config = dict(
    arch='preact_resnet',
    model='self-supervised image encoder',
    dataset='microscope photos of single blood and bone marrow cells',
    train_examples=194171,
    image_size=48,
    crop_scale_min=0.3,
    horizontal_flip=True,
    color_jitter=0.4,
    method='simclr',
    norm='batchnorm',
    hidden_act='relu',
    depths=[4, 4, 4, 4],
    kernel_size=3,
    stem='deep',
    avg_pool_shortcut=False,
    dropout=0.1,
    widths=[48, 96, 192, 384],
    projector_hidden=1024,
    projector_out=128,
    projector_hidden_layers=2,
    temperature=0.3,
    init='trunc_normal_002',
    residual_init='none',
    optimizer='muon',
    muon_scale='match_rms_adamw',
    learning_rate=0.0041,
    momentum=0.85,
    nesterov=True,
    orthogonalizer='newton_schulz_5',
    adamw_lr_other_params=0.0012,
    max_grad_norm=3.0,
    max_steps=9500,
    batch_size=256,
    epochs=12.5,
    lr_schedule='cosine',
    final_lr_fraction=0.05,
    warmup_steps=190,
    weight_decay=0.0,
    adamw_weight_decay_other_params=0.01,
)
Rows from block 8, named by matrix and row number. Rows with one number belong to one channel. Each number is 200 + 40 x the weight over its row's rms, rounded and kept within 0 to 999. All counts start at 0. After the name is the row's rms in percent of the matrix's.
# convs0: first 3x3 conv, stride 2 (model.blocks.8.convs.0.weight, 192x96x3x3), inputs 8-15, a 3x3 kernel for each
# convs1: second 3x3 conv (model.blocks.8.convs.1.weight, 192x192x3x3, transposed), outputs 8-15, a 3x3 kernel for each
convs0.66,101,174,261,223,222,184,268,155,150,230,236,184,193,242,221,251,294,172,255,221,200,217,192,235,211,176,187,163,148,161,187,131,162,124,171,165,177,232,210,165,270,238,214,225,247,209,161,140,167,194,191,212,220,207,156,223,204,182,220,134,138,202,204,182,180,204,205,138,206,153,177,161,184
convs1.66,096,275,160,220,261,204,258,252,178,189,126,246,242,181,207,218,178,235,115,137,157,181,172,133,172,171,206,211,202,168,168,151,245,210,166,231,139,217,216,199,211,193,177,179,191,209,242,267,231,220,260,249,243,246,212,247,240,254,251,245,193,251,203,150,239,191,168,202,126,212,98,174,261
convs0.67,103,211,255,182,213,227,207,104,145,195,329,235,200,267,229,201,231,211,218,153,193,176,237,240,213,216,232,239,194,200,252,212,189,248,240,301,318,175,238,211,147,184,169,159,115,101,196,181,219,199,183,151,100,141,186,183,183,221,195,104,194,191,231,254,210,144,115,243,190,182,264,203,226
convs1.67,097,199,201,172,172,213,165,188,149,183,177,145,175,180,182,217,186,228,164,226,195,182,116,189,162,184,198,205,244,226,202,177,144,163,222,168,142,214,132,149,197,210,229,240,200,201,205,189,185,187,177,148,159,130,160,226,251,298,180,252,238,215,218,254,228,189,201,265,250,220,210,169,185
convs0.68,105,196,181,226,218,295,266,274,292,318,245,229,183,211,159,138,170,153,177,266,255,214,243,242,219,237,236,216,248,279,265,249,239,224,148,217,193,171,158,183,154,161,153,171,198,196,229,257,248,197,167,203,224,225,141,219,194,210,254,199,193,233,220,204,182,231,210,167,185,254,198,153,251
convs1.68,112,216,266,203,217,268,254,195,228,286,185,119,183,252,142,204,217,151,217,203,230,130,249,248,150,277,290,252,205,219,211,161,205,167,206,200,138,249,247,241,225,192,155,187,158,191,218,247,234,191,243,238,220,184,247,194,256,223,131,238,139,170,195,161,131,123,240,196,204,211,220,226,260
convs0.69,095,220,224,226,221,230,232,189,220,277,146,128,163,184,167,175,220,215,233,189,169,238,228,189,227,213,208,148,202,198,250,151,184,234,211,208,219,142,219,197,119,192,189,147,195,127,190,207,250,212,235,256,252,271,192,223,187,225,232,236,230,190,209,268,135,169,170,185,240,196,154,199,229
convs1.69,098,210,196,208,250,197,227,204,229,165,220,243,214,190,226,197,217,273,219,195,158,167,220,158,180,189,175,219,158,171,136,197,231,217,160,200,239,222,178,166,222,240,200,227,197,176,282,249,190,196,167,163,254,221,203,246,199,192,248,274,220,214,198,185,196,201,150,141,203,153,194,247,245
convs0.70,102,204,207,160,218,183,221,168,125,185,213,218,240,214,234,248,215,230,213,166,170,190,209,193,201,186,233,257,161,128,134,194,144,173,254,272,258,125,212,228,155,183,141,168,207,248,230,195,180,204,175,250,213,186,271,218,235,205,270,269,211,245,286,278,141,170,88,147,206,151,192,234,174
convs1.70,094,218,221,258,182,185,158,167,199,249,225,193,229,215,229,247,251,232,142,141,158,156,148,131,138,180,178,182,136,152,214,211,165,252,182,176,271,190,214,275,238,215,218,231,173,220,185,272,223,210,258,259,261,272,209,168,136,191,249,147,173,240,171,173,177,151,139,230,187,105,209,224,180
convs0.71,105,180,104,156,155,149,196,233,214,201,231,213,208,232,241,190,250,239,183,180,220,174,161,163,187,213,191,177,207,176,208,201,233,269,197,228,221,194,168,170,269,203,168,179,219,233,212,249,210,192,194,154,214,230,112,218,212,277,240,265,244,226,253,245,176,198,211,248,256,261,285,273,214
convs1.71,099,193,144,207,173,208,166,177,217,208,237,222,158,199,194,128,238,192,151,148,172,175,140,172,156,197,217,152,225,184,165,143,179,189,218,192,192,217,175,150,175,179,223,190,128,217,171,258,243,202,189,156,172,191,161,193,230,173,227,181,219,170,211,219,188,166,177,186,182,154,184,198,145
convs0.72,103,184,189,239,143,224,189,185,177,111,253,234,215,170,186,174,200,175,167,228,251,240,202,250,236,231,280,260,235,247,224,231,187,162,207,171,218,165,189,168,190,188,200,116,178,203,170,217,205,156,191,171,227,195,152,181,296,224,250,295,268,190,204,203,224,226,191,170,215,178,196,204,167
convs1.72,094,151,235,197,149,231,214,155,190,187,195,192,111,226,217,192,199,262,164,204,207,175,295,208,182,264,227,154,221,253,171,218,155,134,194,165,175,176,220,225,166,143,206,186,119,258,246,212,218,232,215,260,149,185,203,212,216,126,145,136,92,146,133,148,197,220,213,253,213,215,284,236,218
convs0.73,104,168,101,207,227,210,123,203,200,157,149,217,193,184,188,117,194,164,121,205,205,204,192,217,214,217,177,239,135,197,217,167,209,125,142,183,100,189,201,214,195,193,173,158,235,187,192,204,172,228,187,159,153,236,232,150,199,184,117,143,142,154,175,164,162,155,176,196,180,120,203,205,210
convs1.73,105,142,173,243,185,239,209,195,219,201,185,222,210,219,198,197,169,195,172,213,201,224,159,204,192,163,217,234,210,260,242,202,143,201,278,173,199,122,170,193,157,162,227,178,224,204,218,180,278,190,261,228,197,233,182,190,195,183,140,220,219,171,202,265,220,204,165,192,156,206,217,198,213
convs0.74,101,171,137,225,190,183,165,188,217,131,205,230,218,134,179,185,148,155,163,206,149,191,167,107,123,153,125,170,166,250,235,172,241,277,193,248,291,234,166,125,206,189,192,231,173,232,159,144,244,138,227,171,186,220,181,202,189,156,239,168,136,307,125,124,219,241,262,245,186,275,227,217,229
convs1.74,102,224,233,181,237,217,153,207,203,174,213,212,171,213,236,199,166,263,212,222,179,179,194,216,145,163,196,183,195,238,211,227,214,189,241,197,133,112,161,117,214,248,196,216,218,147,195,198,219,213,274,244,162,241,155,161,176,192,183,163,241,245,184,193,211,185,228,251,233,241,225,225,241
convs0.75,100,185,169,233,214,233,199,151,169,168,171,174,207,184,177,170,281,209,193,228,252,250,170,210,244,168,195,170,152,162,219,170,180,248,186,226,276,185,176,127,171,144,240,181,198,293,188,231,222,224,218,216,184,179,209,278,212,254,184,180,260,226,160,215,162,215,164,178,170,182,83,129,158
convs1.75,095,197,191,227,242,234,249,215,203,199,163,181,134,151,124,121,212,190,200,227,218,200,196,230,304,197,153,242,203,201,169,152,128,139,175,164,122,251,255,205,204,276,230,170,213,213,159,161,136,170,222,204,164,156,175,247,203,223,206,227,213,158,194,213,203,200,249,245,200,198,242,222,200
convs0.76,103,183,190,189,208,207,185,236,184,263,178,244,264,197,216,275,286,210,237,140,163,123,121,118,107,244,168,118,143,164,222,141,168,119,241,195,161,239,236,179,222,232,210,257,283,206,93,114,219,182,212,292,184,162,193,182,170,223,121,186,196,216,195,203,169,199,269,182,153,250,169,151,179
convs1.76,120,212,215,216,207,218,263,159,252,259,204,186,169,218,168,255,232,223,213,184,215,236,198,215,236,158,218,220,190,222,227,201,272,249,133,207,223,185,187,166,206,256,216,138,176,189,177,232,243,179,186,213,204,231,163,180,174,224,182,184,265,214,228,216,169,174,144,170,221,156,114,244,210
convs0.77,098,245,235,245,266,248,269,203,201,245,201,165,180,243,209,193,179,206,148,158,186,154,185,172,165,229,274,143,175,185,189,166,197,231,175,178,228,201,178,164,200,218,215,130,185,196,191,193,199,208,253,272,229,320,322,222,244,223,184,184,196,211,186,197,185,173,185,234,192,179,206,183,148
convs1.77,100,304,241,262,234,227,218,178,204,286,102,184,180,157,253,233,164,238,267,218,221,176,261,268,179,269,249,246,206,218,197,254,179,164,248,276,231,209,164,234,191,190,231,130,190,180,252,235,207,219,209,230,243,243,193,210,197,185,253,229,204,227,195,136,157,242,243,294,210,146,158,182,174
convs0.78,098,222,244,229,218,236,181,231,229,260,185,145,237,164,145,176,166,216,191,213,136,132,123,36,113,196,107,157,209,225,157,197,253,236,154,188,233,142,193,148,185,232,209,159,131,143,172,199,190,188,135,127,211,163,107,193,228,163,146,242,194,249,227,244,237,215,206,177,162,191,283,215,169
convs1.78,099,201,190,218,212,243,265,139,206,236,212,202,198,242,170,102,188,160,125,187,178,224,189,110,180,210,185,206,250,218,222,292,163,167,223,214,230,188,202,253,203,220,255,191,229,275,186,129,147,150,155,176,232,239,251,179,161,268,138,119,210,174,191,198,245,167,133,238,195,195,241,215,235
convs0.79,104,220,200,153,163,181,218,234,201,237,218,235,201,212,160,193,213,182,181,122,117,145,138,134,152,133,108,120,154,139,181,186,144,166,187,196,109,223,224,129,215,210,189,173,218,185,182,263,198,164,245,251,151,167,243,223,180,177,232,202,180,176,162,178,248,232,223,188,182,188,175,123,221
convs1.79,102,235,188,175,179,195,238,92,169,162,164,262,183,164,212,172,166,116,155,183,161,188,156,135,127,173,130,131,238,230,230,241,203,221,234,169,292,192,162,228,223,223,209,212,181,208,149,140,162,178,188,158,118,184,173,193,219,214,164,239,253,185,196,228,164,144,188,160,170,172,165,175,180
convs0.80,099,157,287,220,225,296,284,246,353,341,242,270,210,205,167,204,185,179,172,135,188,203,143,115,149,161,129,170,197,138,161,187,149,235,199,130,151,182,177,216,213,235,171,186,184,202,250,214,203,237,186,224,155,167,204,241,185,273,190,206,219,265,248,202,160,219,180,196,275,244,164,246,213
convs1.80,097,195,161,206,216,228,202,237,228,235,189,135,186,190,133,202,211,151,181,236,187,244,224,207,267,254,147,198,202,141,133,193,261,226,193,199,184,247,189,208,154,175,207,170,191,209,175,191,178,226,167,175,189,175,180,225,164,194,190,128,163,219,149,197,237,180,164,154,147,147,229,200,215
convs0.81,102,185,132,145,204,150,146,293,263,238,246,256,254,258,195,217,271,217,177,162,153,171,180,194,190,152,197,221,215,220,252,148,193,170,142,191,142,177,206,173,217,196,145,216,200,199,142,173,158,207,157,185,160,186,276,208,183,175,165,125,177,232,207,249,209,219,229,226,228,227,179,181,194
convs1.81,093,137,206,198,198,248,223,245,222,163,240,263,264,197,138,162,175,193,172,259,250,216,180,250,221,127,171,192,221,172,210,158,132,157,149,192,166,239,217,199,226,312,245,139,128,127,236,267,158,200,224,190,221,238,177,258,249,156,183,202,201,153,158,153,145,165,190,227,238,222,170,191,190
convs0.82,102,63,49,43,147,104,142,191,139,127,179,164,166,141,167,185,135,216,193,252,245,167,234,212,218,227,172,201,193,188,264,152,199,182,163,160,238,149,201,202,198,187,247,186,152,185,235,238,191,228,205,195,229,148,137,187,284,247,167,171,173,200,201,175,246,238,284,243,236,249,167,216,201
convs1.82,096,246,221,198,177,155,185,156,157,148,177,231,178,168,209,185,181,160,155,218,226,202,276,264,211,204,154,133,221,221,215,210,188,231,233,312,240,155,196,214,244,257,244,173,240,215,274,253,211,193,122,124,181,202,187,227,232,236,172,224,232,181,246,274,195,199,202,192,208,158,187,150,140
convs0.83,102,202,194,196,169,128,137,218,178,212,160,183,224,133,138,237,109,144,148,219,201,218,192,169,218,275,251,282,234,211,218,241,161,206,202,156,150,184,169,171,171,191,219,203,191,267,165,142,152,207,214,227,201,160,217,252,243,230,210,241,233,204,191,219,196,204,188,163,231,154,124,142,207
convs1.83,104,203,171,146,237,209,199,146,192,246,162,215,196,221,278,326,211,247,277,226,234,199,305,229,146,181,208,154,117,128,208,262,161,171,227,221,160,219,206,230,248,185,201,233,192,169,209,205,191,224,165,188,201,242,203,183,200,186,133,187,190,187,167,164,179,199,191,280,237,202,228,198,222
convs0.84,102,152,165,206,131,132,199,149,140,169,251,199,173,194,191,150,173,152,181,214,151,194,254,238,223,187,217,223,174,235,237,138,249,208,237,311,308,207,192,198,284,255,217,257,232,244,195,216,189,125,151,168,122,147,120,137,178,266,193,219,245,160,126,230,202,233,248,160,235,208,123,165,214
convs1.84,101,196,249,240,112,240,213,150,190,190,234,238,168,232,282,155,218,249,202,224,170,202,266,210,268,216,206,166,224,240,221,185,199,227,231,220,220,177,234,206,178,240,201,142,187,184,152,164,206,150,102,129,177,150,207,179,146,202,242,211,211,199,167,111,171,182,216,176,209,226,288,275,252
convs0.85,101,255,191,262,226,276,269,230,241,275,190,266,244,188,240,219,208,217,200,237,270,225,223,286,247,233,256,276,243,223,253,201,220,199,196,180,157,175,177,209,169,251,252,220,266,254,193,186,122,247,255,169,251,228,257,175,135,114,184,200,210,247,234,277,199,215,203,126,208,225,122,150,198
convs1.85,099,210,283,202,175,234,197,134,155,196,168,158,188,264,183,237,319,223,257,217,182,197,166,130,177,182,167,168,212,188,192,214,193,184,209,155,89,274,205,228,193,124,216,222,225,202,229,161,175,152,126,136,79,165,155,228,178,260,115,115,214,139,87,199,240,219,180,217,196,187,217,207,164
convs0.86,100,151,190,218,253,220,200,252,289,247,158,205,182,193,212,287,209,263,257,227,197,179,226,243,234,187,239,193,151,209,204,166,164,184,167,145,207,219,183,169,171,199,254,204,227,221,166,160,201,187,185,208,222,186,232,293,271,199,241,266,202,221,222,271,196,129,135,232,205,151,272,216,184
convs1.86,097,187,235,162,211,192,227,150,149,158,173,209,221,169,182,185,183,195,173,162,193,223,163,297,249,207,256,251,279,221,239,216,180,206,196,170,165,164,206,236,139,112,161,212,101,290,219,110,98,178,171,180,145,189,174,202,219,270,115,141,278,222,205,252,201,207,192,279,168,191,249,210,218
convs0.87,104,213,218,189,202,194,203,184,177,230,260,253,245,248,192,163,156,130,115,202,228,162,128,166,136,71,116,150,164,158,174,266,217,199,228,335,272,162,209,181,190,163,182,191,206,173,178,194,157,169,184,229,139,184,339,153,189,229,159,163,198,127,219,208,181,246,256,220,205,187,238,204,209
convs1.87,110,218,232,202,168,168,192,163,223,192,223,197,189,195,235,237,203,254,219,180,210,151,222,236,204,215,144,225,193,217,185,215,171,108,194,228,250,214,200,181,211,211,223,154,176,196,152,220,199,174,198,173,199,233,241,202,118,159,209,229,148,136,106,184,203,262,233,236,249,252,186,174,219
convs0.88,099,209,284,199,216,200,257,142,270,218,192,183,223,180,163,143,152,109,140,212,150,148,157,143,173,153,128,149,222,161,196,192,242,193,230,210,259,256,134,239,184,176,206,259,220,222,226,231,280,182,185,225,178,193,261,223,194,202,211,190,163,250,222,188,192,219,222,165,166,232,212,120,196
convs1.88,102,192,135,178,167,160,162,177,211,167,195,239,240,210,197,205,199,202,171,251,162,241,168,163,253,231,153,184,164,233,212,169,306,257,135,143,148,224,209,150,339,300,215,158,210,181,180,205,213,247,231,173,216,180,157,212,220,151,282,275,196,267,254,172,192,218,207,141,225,222,179,233,213
convs0.89,098,172,191,177,186,200,195,265,231,182,184,177,204,239,186,180,186,156,236,211,185,220,146,211,191,232,257,220,149,166,237,222,191,220,162,169,219,179,162,156,141,100,105,106,147,164,183,219,130,248,256,157,210,267,211,201,248,175,225,231,201,219,206,224,183,212,210,244,259,273,226,276,226
convs1.89,100,196,185,303,223,212,229,166,192,198,170,177,132,241,235,164,260,236,245,216,178,221,196,281,176,232,256,195,158,222,238,247,246,240,222,200,192,201,210,206,146,170,203,144,142,156,251,218,216,175,194,204,190,197,216,184,208,182,165,178,180,193,166,171,284,184,179,229,163,171,159,170,169
convs0.90,093,253,268,204,294,231,249,249,173,229,242,235,199,256,180,105,142,126,85,162,188,262,180,156,224,187,234,210,219,196,149,231,153,175,176,185,215,174,214,242,248,255,293,241,275,209,198,151,155,171,143,134,208,252,225,242,228,220,241,249,181,220,191,214,283,229,241,172,181,212,158,180,146
convs1.90,098,275,194,195,221,220,177,207,194,237,209,236,219,216,197,140,210,216,147,196,243,205,154,160,190,132,166,147,202,174,197,205,174,144,230,234,207,252,249,180,225,209,192,187,238,251,254,302,212,254,242,220,229,202,208,232,211,177,240,249,177,225,178,189,239,236,191,210,276,316,199,244,276
convs0.91,101,170,192,124,217,179,177,210,185,199,201,168,225,190,165,229,180,183,242,191,112,156,172,102,162,202,182,199,221,208,198,177,150,192,207,187,254,215,291,262,246,316,249,191,190,155,124,214,213,150,237,194,175,204,230,124,179,127,159,195,131,163,190,196,204,255,216,213,232,221,176,232,241
convs1.91,099,193,161,195,168,101,192,205,167,178,186,239,244,178,185,183,151,108,195,249,219,220,283,171,261,146,163,230,218,248,209,203,168,217,103,131,222,162,164,181,313,218,199,281,253,180,73,130,192,110,176,226,200,253,227,153,187,228,189,177,229,209,168,216,195,226,228,248,222,212,212,238,236
convs0.92,102,146,112,144,158,118,157,191,251,232,159,142,174,151,159,184,161,224,209,166,141,154,199,199,150,211,161,207,239,232,260,189,190,225,97,100,164,162,220,236,246,243,226,259,270,297,169,96,134,208,143,145,231,202,139,263,248,217,186,202,245,204,177,258,178,232,208,216,270,210,243,219,205
convs1.92,100,204,197,149,195,153,143,126,96,151,206,275,259,245,260,234,245,247,263,164,139,218,173,167,212,145,208,173,190,177,179,172,226,238,165,251,194,137,205,191,224,223,211,158,209,197,212,197,182,215,209,160,208,192,164,237,181,90,197,222,184,192,198,202,178,204,226,193,262,222,293,297,228
convs0.93,107,240,241,213,265,224,256,157,210,250,230,207,182,220,188,156,224,215,181,223,223,208,241,242,243,172,229,144,249,236,231,181,183,171,222,169,182,259,231,206,185,113,150,200,154,102,224,172,188,165,135,133,198,205,200,186,213,207,195,174,162,262,207,192,120,203,220,158,140,182,185,181,188
convs1.93,101,183,214,208,185,207,189,169,237,237,190,191,222,218,209,243,180,207,235,266,224,144,254,357,192,201,180,123,172,177,157,118,126,116,209,176,151,227,216,232,200,181,194,164,158,183,226,264,235,231,223,205,197,203,205,178,249,190,177,188,194,159,197,221,146,149,191,164,194,194,235,160,190
convs0.94,097,186,135,80,197,177,169,259,201,242,227,229,229,261,215,262,253,204,171,146,117,191,197,218,237,271,195,213,209,193,146,196,179,155,213,201,155,211,198,175,151,148,233,214,261,220,168,107,140,198,147,153,241,151,125,184,164,225,165,151,236,253,164,199,170,216,215,140,179,173,227,228,226
convs1.94,098,202,219,224,88,164,172,119,120,194,165,185,214,160,178,246,233,240,253,149,219,210,211,191,173,191,142,118,239,176,140,211,214,173,204,209,209,289,209,236,251,187,223,219,240,198,278,231,269,186,202,211,147,182,114,218,187,211,225,214,248,214,207,357,219,222,223,222,137,84,109,192,175
convs0.95,101,208,213,176,176,181,182,182,237,221,171,195,198,177,210,181,138,176,207,157,187,171,229,241,222,226,243,196,242,195,241,221,208,248,164,129,195,234,230,233,245,264,269,237,252,289,292,266,272,241,309,347,196,340,241,214,237,267,189,236,259,214,259,264,222,202,204,142,114,159,203,169,179
convs1.95,105,213,132,205,147,134,162,117,149,143,218,202,175,148,156,186,173,184,196,183,169,177,200,162,144,163,198,125,188,212,200,207,208,188,171,251,203,160,160,209,210,251,216,216,206,183,197,229,177,202,236,181,211,136,95,247,231,178,220,264,139,210,250,250,121,179,153,199,225,236,214,196,225
convs0.96,091,181,185,152,166,251,183,234,222,206,166,184,99,174,213,49,193,139,107,227,244,205,213,210,179,199,144,179,215,154,159,198,127,148,134,179,149,217,290,228,162,202,198,198,165,188,121,187,178,185,203,205,235,209,192,258,176,206,265,172,206,289,205,257,193,202,196,207,240,184,240,205,171
convs1.96,092,266,206,201,183,266,187,188,171,189,200,198,168,201,161,175,167,285,288,203,176,184,211,195,125,180,216,143,228,255,293,226,186,157,199,173,227,162,203,158,155,121,204,111,135,171,204,262,244,198,210,162,215,280,183,176,179,223,197,176,237,141,140,191,252,198,125,153,219,203,189,177,203
convs0.97,100,240,195,202,127,131,168,186,155,275,213,213,218,246,238,200,175,199,230,173,215,210,212,179,152,233,238,184,197,244,300,139,181,224,150,196,198,200,189,177,188,213,138,169,220,159,173,185,248,207,125,248,221,285,248,207,238,198,244,213,184,276,246,258,232,211,286,198,210,226,184,219,184
convs1.97,108,157,196,209,178,253,210,132,194,220,198,202,219,151,181,186,188,189,198,199,233,157,231,243,139,197,232,215,214,245,199,289,205,185,270,220,214,136,176,207,128,113,134,255,186,202,207,164,151,139,134,118,151,115,139,108,158,216,189,113,202,184,162,217,225,271,279,227,266,220,201,249,241
convs0.98,101,245,247,211,173,223,214,141,200,199,155,179,158,167,142,196,167,182,211,224,207,167,177,173,167,183,147,137,142,205,189,153,142,182,178,230,203,252,258,208,259,215,196,294,216,189,205,168,193,194,198,195,168,179,211,182,223,225,189,179,143,193,174,201,276,181,188,221,136,90,185,104,94
convs1.98,098,132,114,143,189,224,148,175,187,193,177,184,232,262,153,146,201,159,168,185,175,225,197,134,155,131,165,164,175,221,243,176,158,162,191,197,124,122,178,188,225,158,189,173,218,161,220,217,180,190,163,170,234,208,241,204,197,217,214,207,210,192,202,227,255,270,191,170,251,242,211,230,240
convs0.99,100,168,159,155,161,149,166,197,176,182,247,197,195,147,173,202,184,156,142,196,204,207,181,113,123,172,118,147,194,213,249,184,197,193,166,204,212,90,190,177,200,198,176,197,188,212,289,207,201,190,215,217,202,235,245,198,190,176,165,223,204,161,242,292,265,256,237,212,209,206,193,165,223
convs1.99,101,215,226,159,187,202,167,201,204,189,193,165,141,195,176,157,198,187,164,101,166,161,145,208,140,186,241,145,197,247,216,242,271,235,270,198,111,114,165,169,212,260,178,222,240,165,235,194,190,177,201,179,218,255,193,237,224,237,205,223,234,226,218,170,191,148,133,145,174,148,189,175,182
convs0.100,098,99,152,210,124,141,183,158,145,213,266,274,273,217,247,258,175,227,170,244,227,213,228,166,144,224,205,174,214,202,202,206,220,188,150,170,130,209,206,201,184,217,233,235,210,194,287,212,203,245,199,183,244,242,159,166,241,176,207,238,219,266,270,194,189,215,236,226,187,195,230,225,164
convs1.100,093,198,149,147,261,243,182,145,212,204,197,156,239,183,199,217,240,169,178,121,188,185,186,224,233,258,221,196,240,199,152,275,230,135,196,170,110,170,168,163,191,190,132,231,202,162,218,183,146,142,148,129,134,104,184,225,199,262,229,205,261,217,251,264,242,168,185,185,174,201,211,213,206
convs0.101,103,225,170,208,245,193,158,219,201,243,162,161,177,135,174,192,174,170,241,186,187,203,180,211,181,216,199,180,251,264,297,259,272,202,230,190,120,209,173,248,177,184,272,120,200,276,156,136,200,142,148,220,83,86,216,215,170,227,209,188,210,211,252,214,203,189,200,184,234,235,191,228,190
convs1.101,102,256,183,192,220,179,179,194,183,212,232,189,256,173,161,173,175,150,167,248,343,211,275,252,213,284,194,152,227,238,220,252,259,222,248,206,202,126,209,121,197,224,148,208,190,158,252,240,191,261,177,198,174,200,220,205,171,196,244,181,197,182,177,197,168,241,201,252,191,192,224,183,216
convs0.102,096,216,246,201,166,166,151,203,178,151,214,231,203,213,202,196,254,262,183,234,213,244,164,192,170,176,173,216,228,294,281,196,275,296,157,213,260,187,207,229,174,198,225,243,149,207,142,140,166,230,210,253,245,225,203,244,226,181,229,212,211,271,240,220,215,223,231,162,263,239,216,219,197
convs1.102,097,168,201,179,183,182,203,141,162,164,203,159,156,241,183,142,196,151,181,235,232,137,264,201,179,236,240,232,281,227,235,171,147,201,210,236,213,201,165,202,185,168,141,168,172,186,160,222,208,149,195,221,226,146,169,263,237,186,241,177,175,169,178,223,139,190,246,186,249,205,181,272,235
convs0.103,105,171,139,159,272,190,195,255,194,262,216,189,135,178,172,180,185,210,178,248,238,194,220,187,212,211,134,197,177,155,204,137,134,85,164,202,225,197,240,210,219,235,207,221,208,233,143,161,198,183,158,215,186,165,281,125,99,97,148,147,146,200,168,222,216,220,209,172,176,138,180,182,157
convs1.103,110,191,206,257,191,207,277,213,216,192,218,230,174,238,246,270,221,302,210,159,159,215,142,88,206,155,108,225,270,259,225,167,197,255,143,173,266,190,208,245,236,270,297,246,214,232,197,239,208,216,250,217,226,291,236,219,197,221,176,228,160,190,216,153,191,163,113,138,216,201,215,232,216
convs0.104,099,132,163,180,199,181,185,235,246,236,198,178,190,133,169,140,136,119,148,170,171,166,170,175,231,208,237,261,158,182,152,188,194,154,156,144,136,251,243,219,152,220,229,197,189,153,194,197,190,137,166,260,204,247,240,195,131,188,179,157,177,218,170,227,241,224,260,221,212,192,205,229,192
convs1.104,093,224,249,214,241,155,203,216,199,214,169,168,170,187,199,226,173,149,204,213,176,142,235,216,184,146,202,108,213,234,238,211,159,182,239,242,186,184,180,200,102,187,217,232,285,257,240,205,245,171,98,144,162,166,211,210,196,172,209,186,224,157,223,188,227,171,186,149,192,208,206,190,193
convs0.105,101,224,142,206,181,197,248,122,174,282,234,214,174,200,199,197,235,238,222,177,217,264,151,177,216,110,120,133,225,214,157,216,197,153,202,155,190,135,168,165,170,165,154,161,137,189,237,286,242,220,200,188,177,178,117,190,197,152,226,116,123,213,165,157,173,159,177,156,190,199,181,228,226
convs1.105,094,212,269,246,162,208,241,188,264,194,169,170,186,173,261,217,188,197,258,204,168,213,248,229,224,166,182,199,163,189,182,210,239,239,157,244,228,204,242,260,229,214,177,264,273,184,235,174,227,188,215,223,118,158,238,161,132,223,220,159,149,172,180,190,196,189,138,193,166,164,212,216,168
convs0.106,098,147,219,209,191,179,217,191,197,242,206,151,140,151,150,204,157,206,205,261,230,205,182,165,171,223,180,179,207,221,157,204,166,135,202,174,192,227,269,193,284,266,233,174,200,220,212,253,229,217,207,169,232,278,257,164,243,216,265,282,249,241,277,215,163,170,103,218,204,188,216,195,174
convs1.106,099,237,186,131,196,175,155,189,192,189,190,218,185,150,211,166,208,285,229,211,261,258,165,257,152,177,210,138,182,256,176,187,221,266,120,218,298,142,127,136,165,152,130,227,167,143,167,200,220,203,232,191,168,174,154,210,194,164,198,206,164,210,201,214,198,186,201,124,281,299,203,273,212
convs0.107,098,258,249,191,143,174,195,174,205,203,206,182,140,235,210,159,221,220,189,162,180,153,220,248,244,242,189,235,167,176,123,188,177,185,131,153,204,168,210,140,183,170,154,182,201,192,160,173,173,137,195,260,204,212,148,166,154,151,190,249,271,165,240,224,230,212,213,222,240,225,204,253,182
convs1.107,102,181,252,173,199,198,148,169,152,254,218,218,157,184,198,170,166,280,226,176,232,220,171,180,121,193,206,154,247,266,276,197,234,246,151,175,192,239,186,197,100,71,123,111,86,167,220,225,283,240,182,191,136,100,136,225,258,207,234,303,208,151,161,223,115,161,186,163,192,229,190,151,163
convs0.108,096,265,236,248,191,223,215,214,229,271,202,212,176,191,180,161,193,238,268,169,150,202,153,128,167,150,183,232,205,204,208,250,222,188,216,228,271,184,98,150,118,159,159,196,205,172,175,130,135,213,185,216,295,221,240,269,251,208,253,215,170,261,213,172,264,217,161,252,258,242,261,231,276
convs1.108,096,241,204,214,237,143,157,219,163,190,192,216,163,200,218,160,220,223,160,270,260,166,219,220,224,248,210,188,204,193,172,226,185,220,206,163,130,149,134,262,180,184,277,227,183,209,245,209,180,254,200,221,173,280,254,184,191,160,175,190,218,182,149,185,174,220,300,292,245,223,199,191,244
convs0.109,095,176,147,152,187,168,123,142,148,179,211,133,181,168,146,165,152,93,105,183,229,219,149,204,220,175,196,215,177,228,276,203,289,282,178,213,228,142,136,151,107,145,152,171,159,168,211,171,219,167,145,187,249,189,156,207,196,197,210,216,217,167,227,248,204,250,214,153,198,213,157,199,200
convs1.109,092,125,204,147,210,210,181,193,205,164,215,183,129,141,253,149,165,249,202,213,275,177,251,253,169,231,242,203,224,183,230,156,226,203,159,210,200,141,200,143,156,114,127,142,77,168,175,148,158,194,182,229,201,220,210,244,275,217,238,242,177,200,251,195,191,156,192,246,205,220,126,132,228
convs0.110,102,165,169,175,220,118,134,143,173,154,117,103,128,206,205,192,219,190,209,173,220,206,117,126,177,137,183,177,245,213,181,184,174,186,201,219,159,247,112,181,226,179,126,178,186,185,267,151,174,197,189,127,157,126,124,134,210,189,159,191,184,153,139,168,186,218,168,237,175,229,219,208,196
convs1.110,098,202,204,166,157,227,207,192,274,249,168,137,179,196,202,143,191,148,223,214,217,247,249,224,226,194,213,182,196,244,238,234,241,224,216,183,184,204,178,256,195,219,191,193,200,154,209,237,207,175,189,181,171,202,185,219,227,214,172,178,224,223,172,217,238,265,243,169,183,171,225,226,174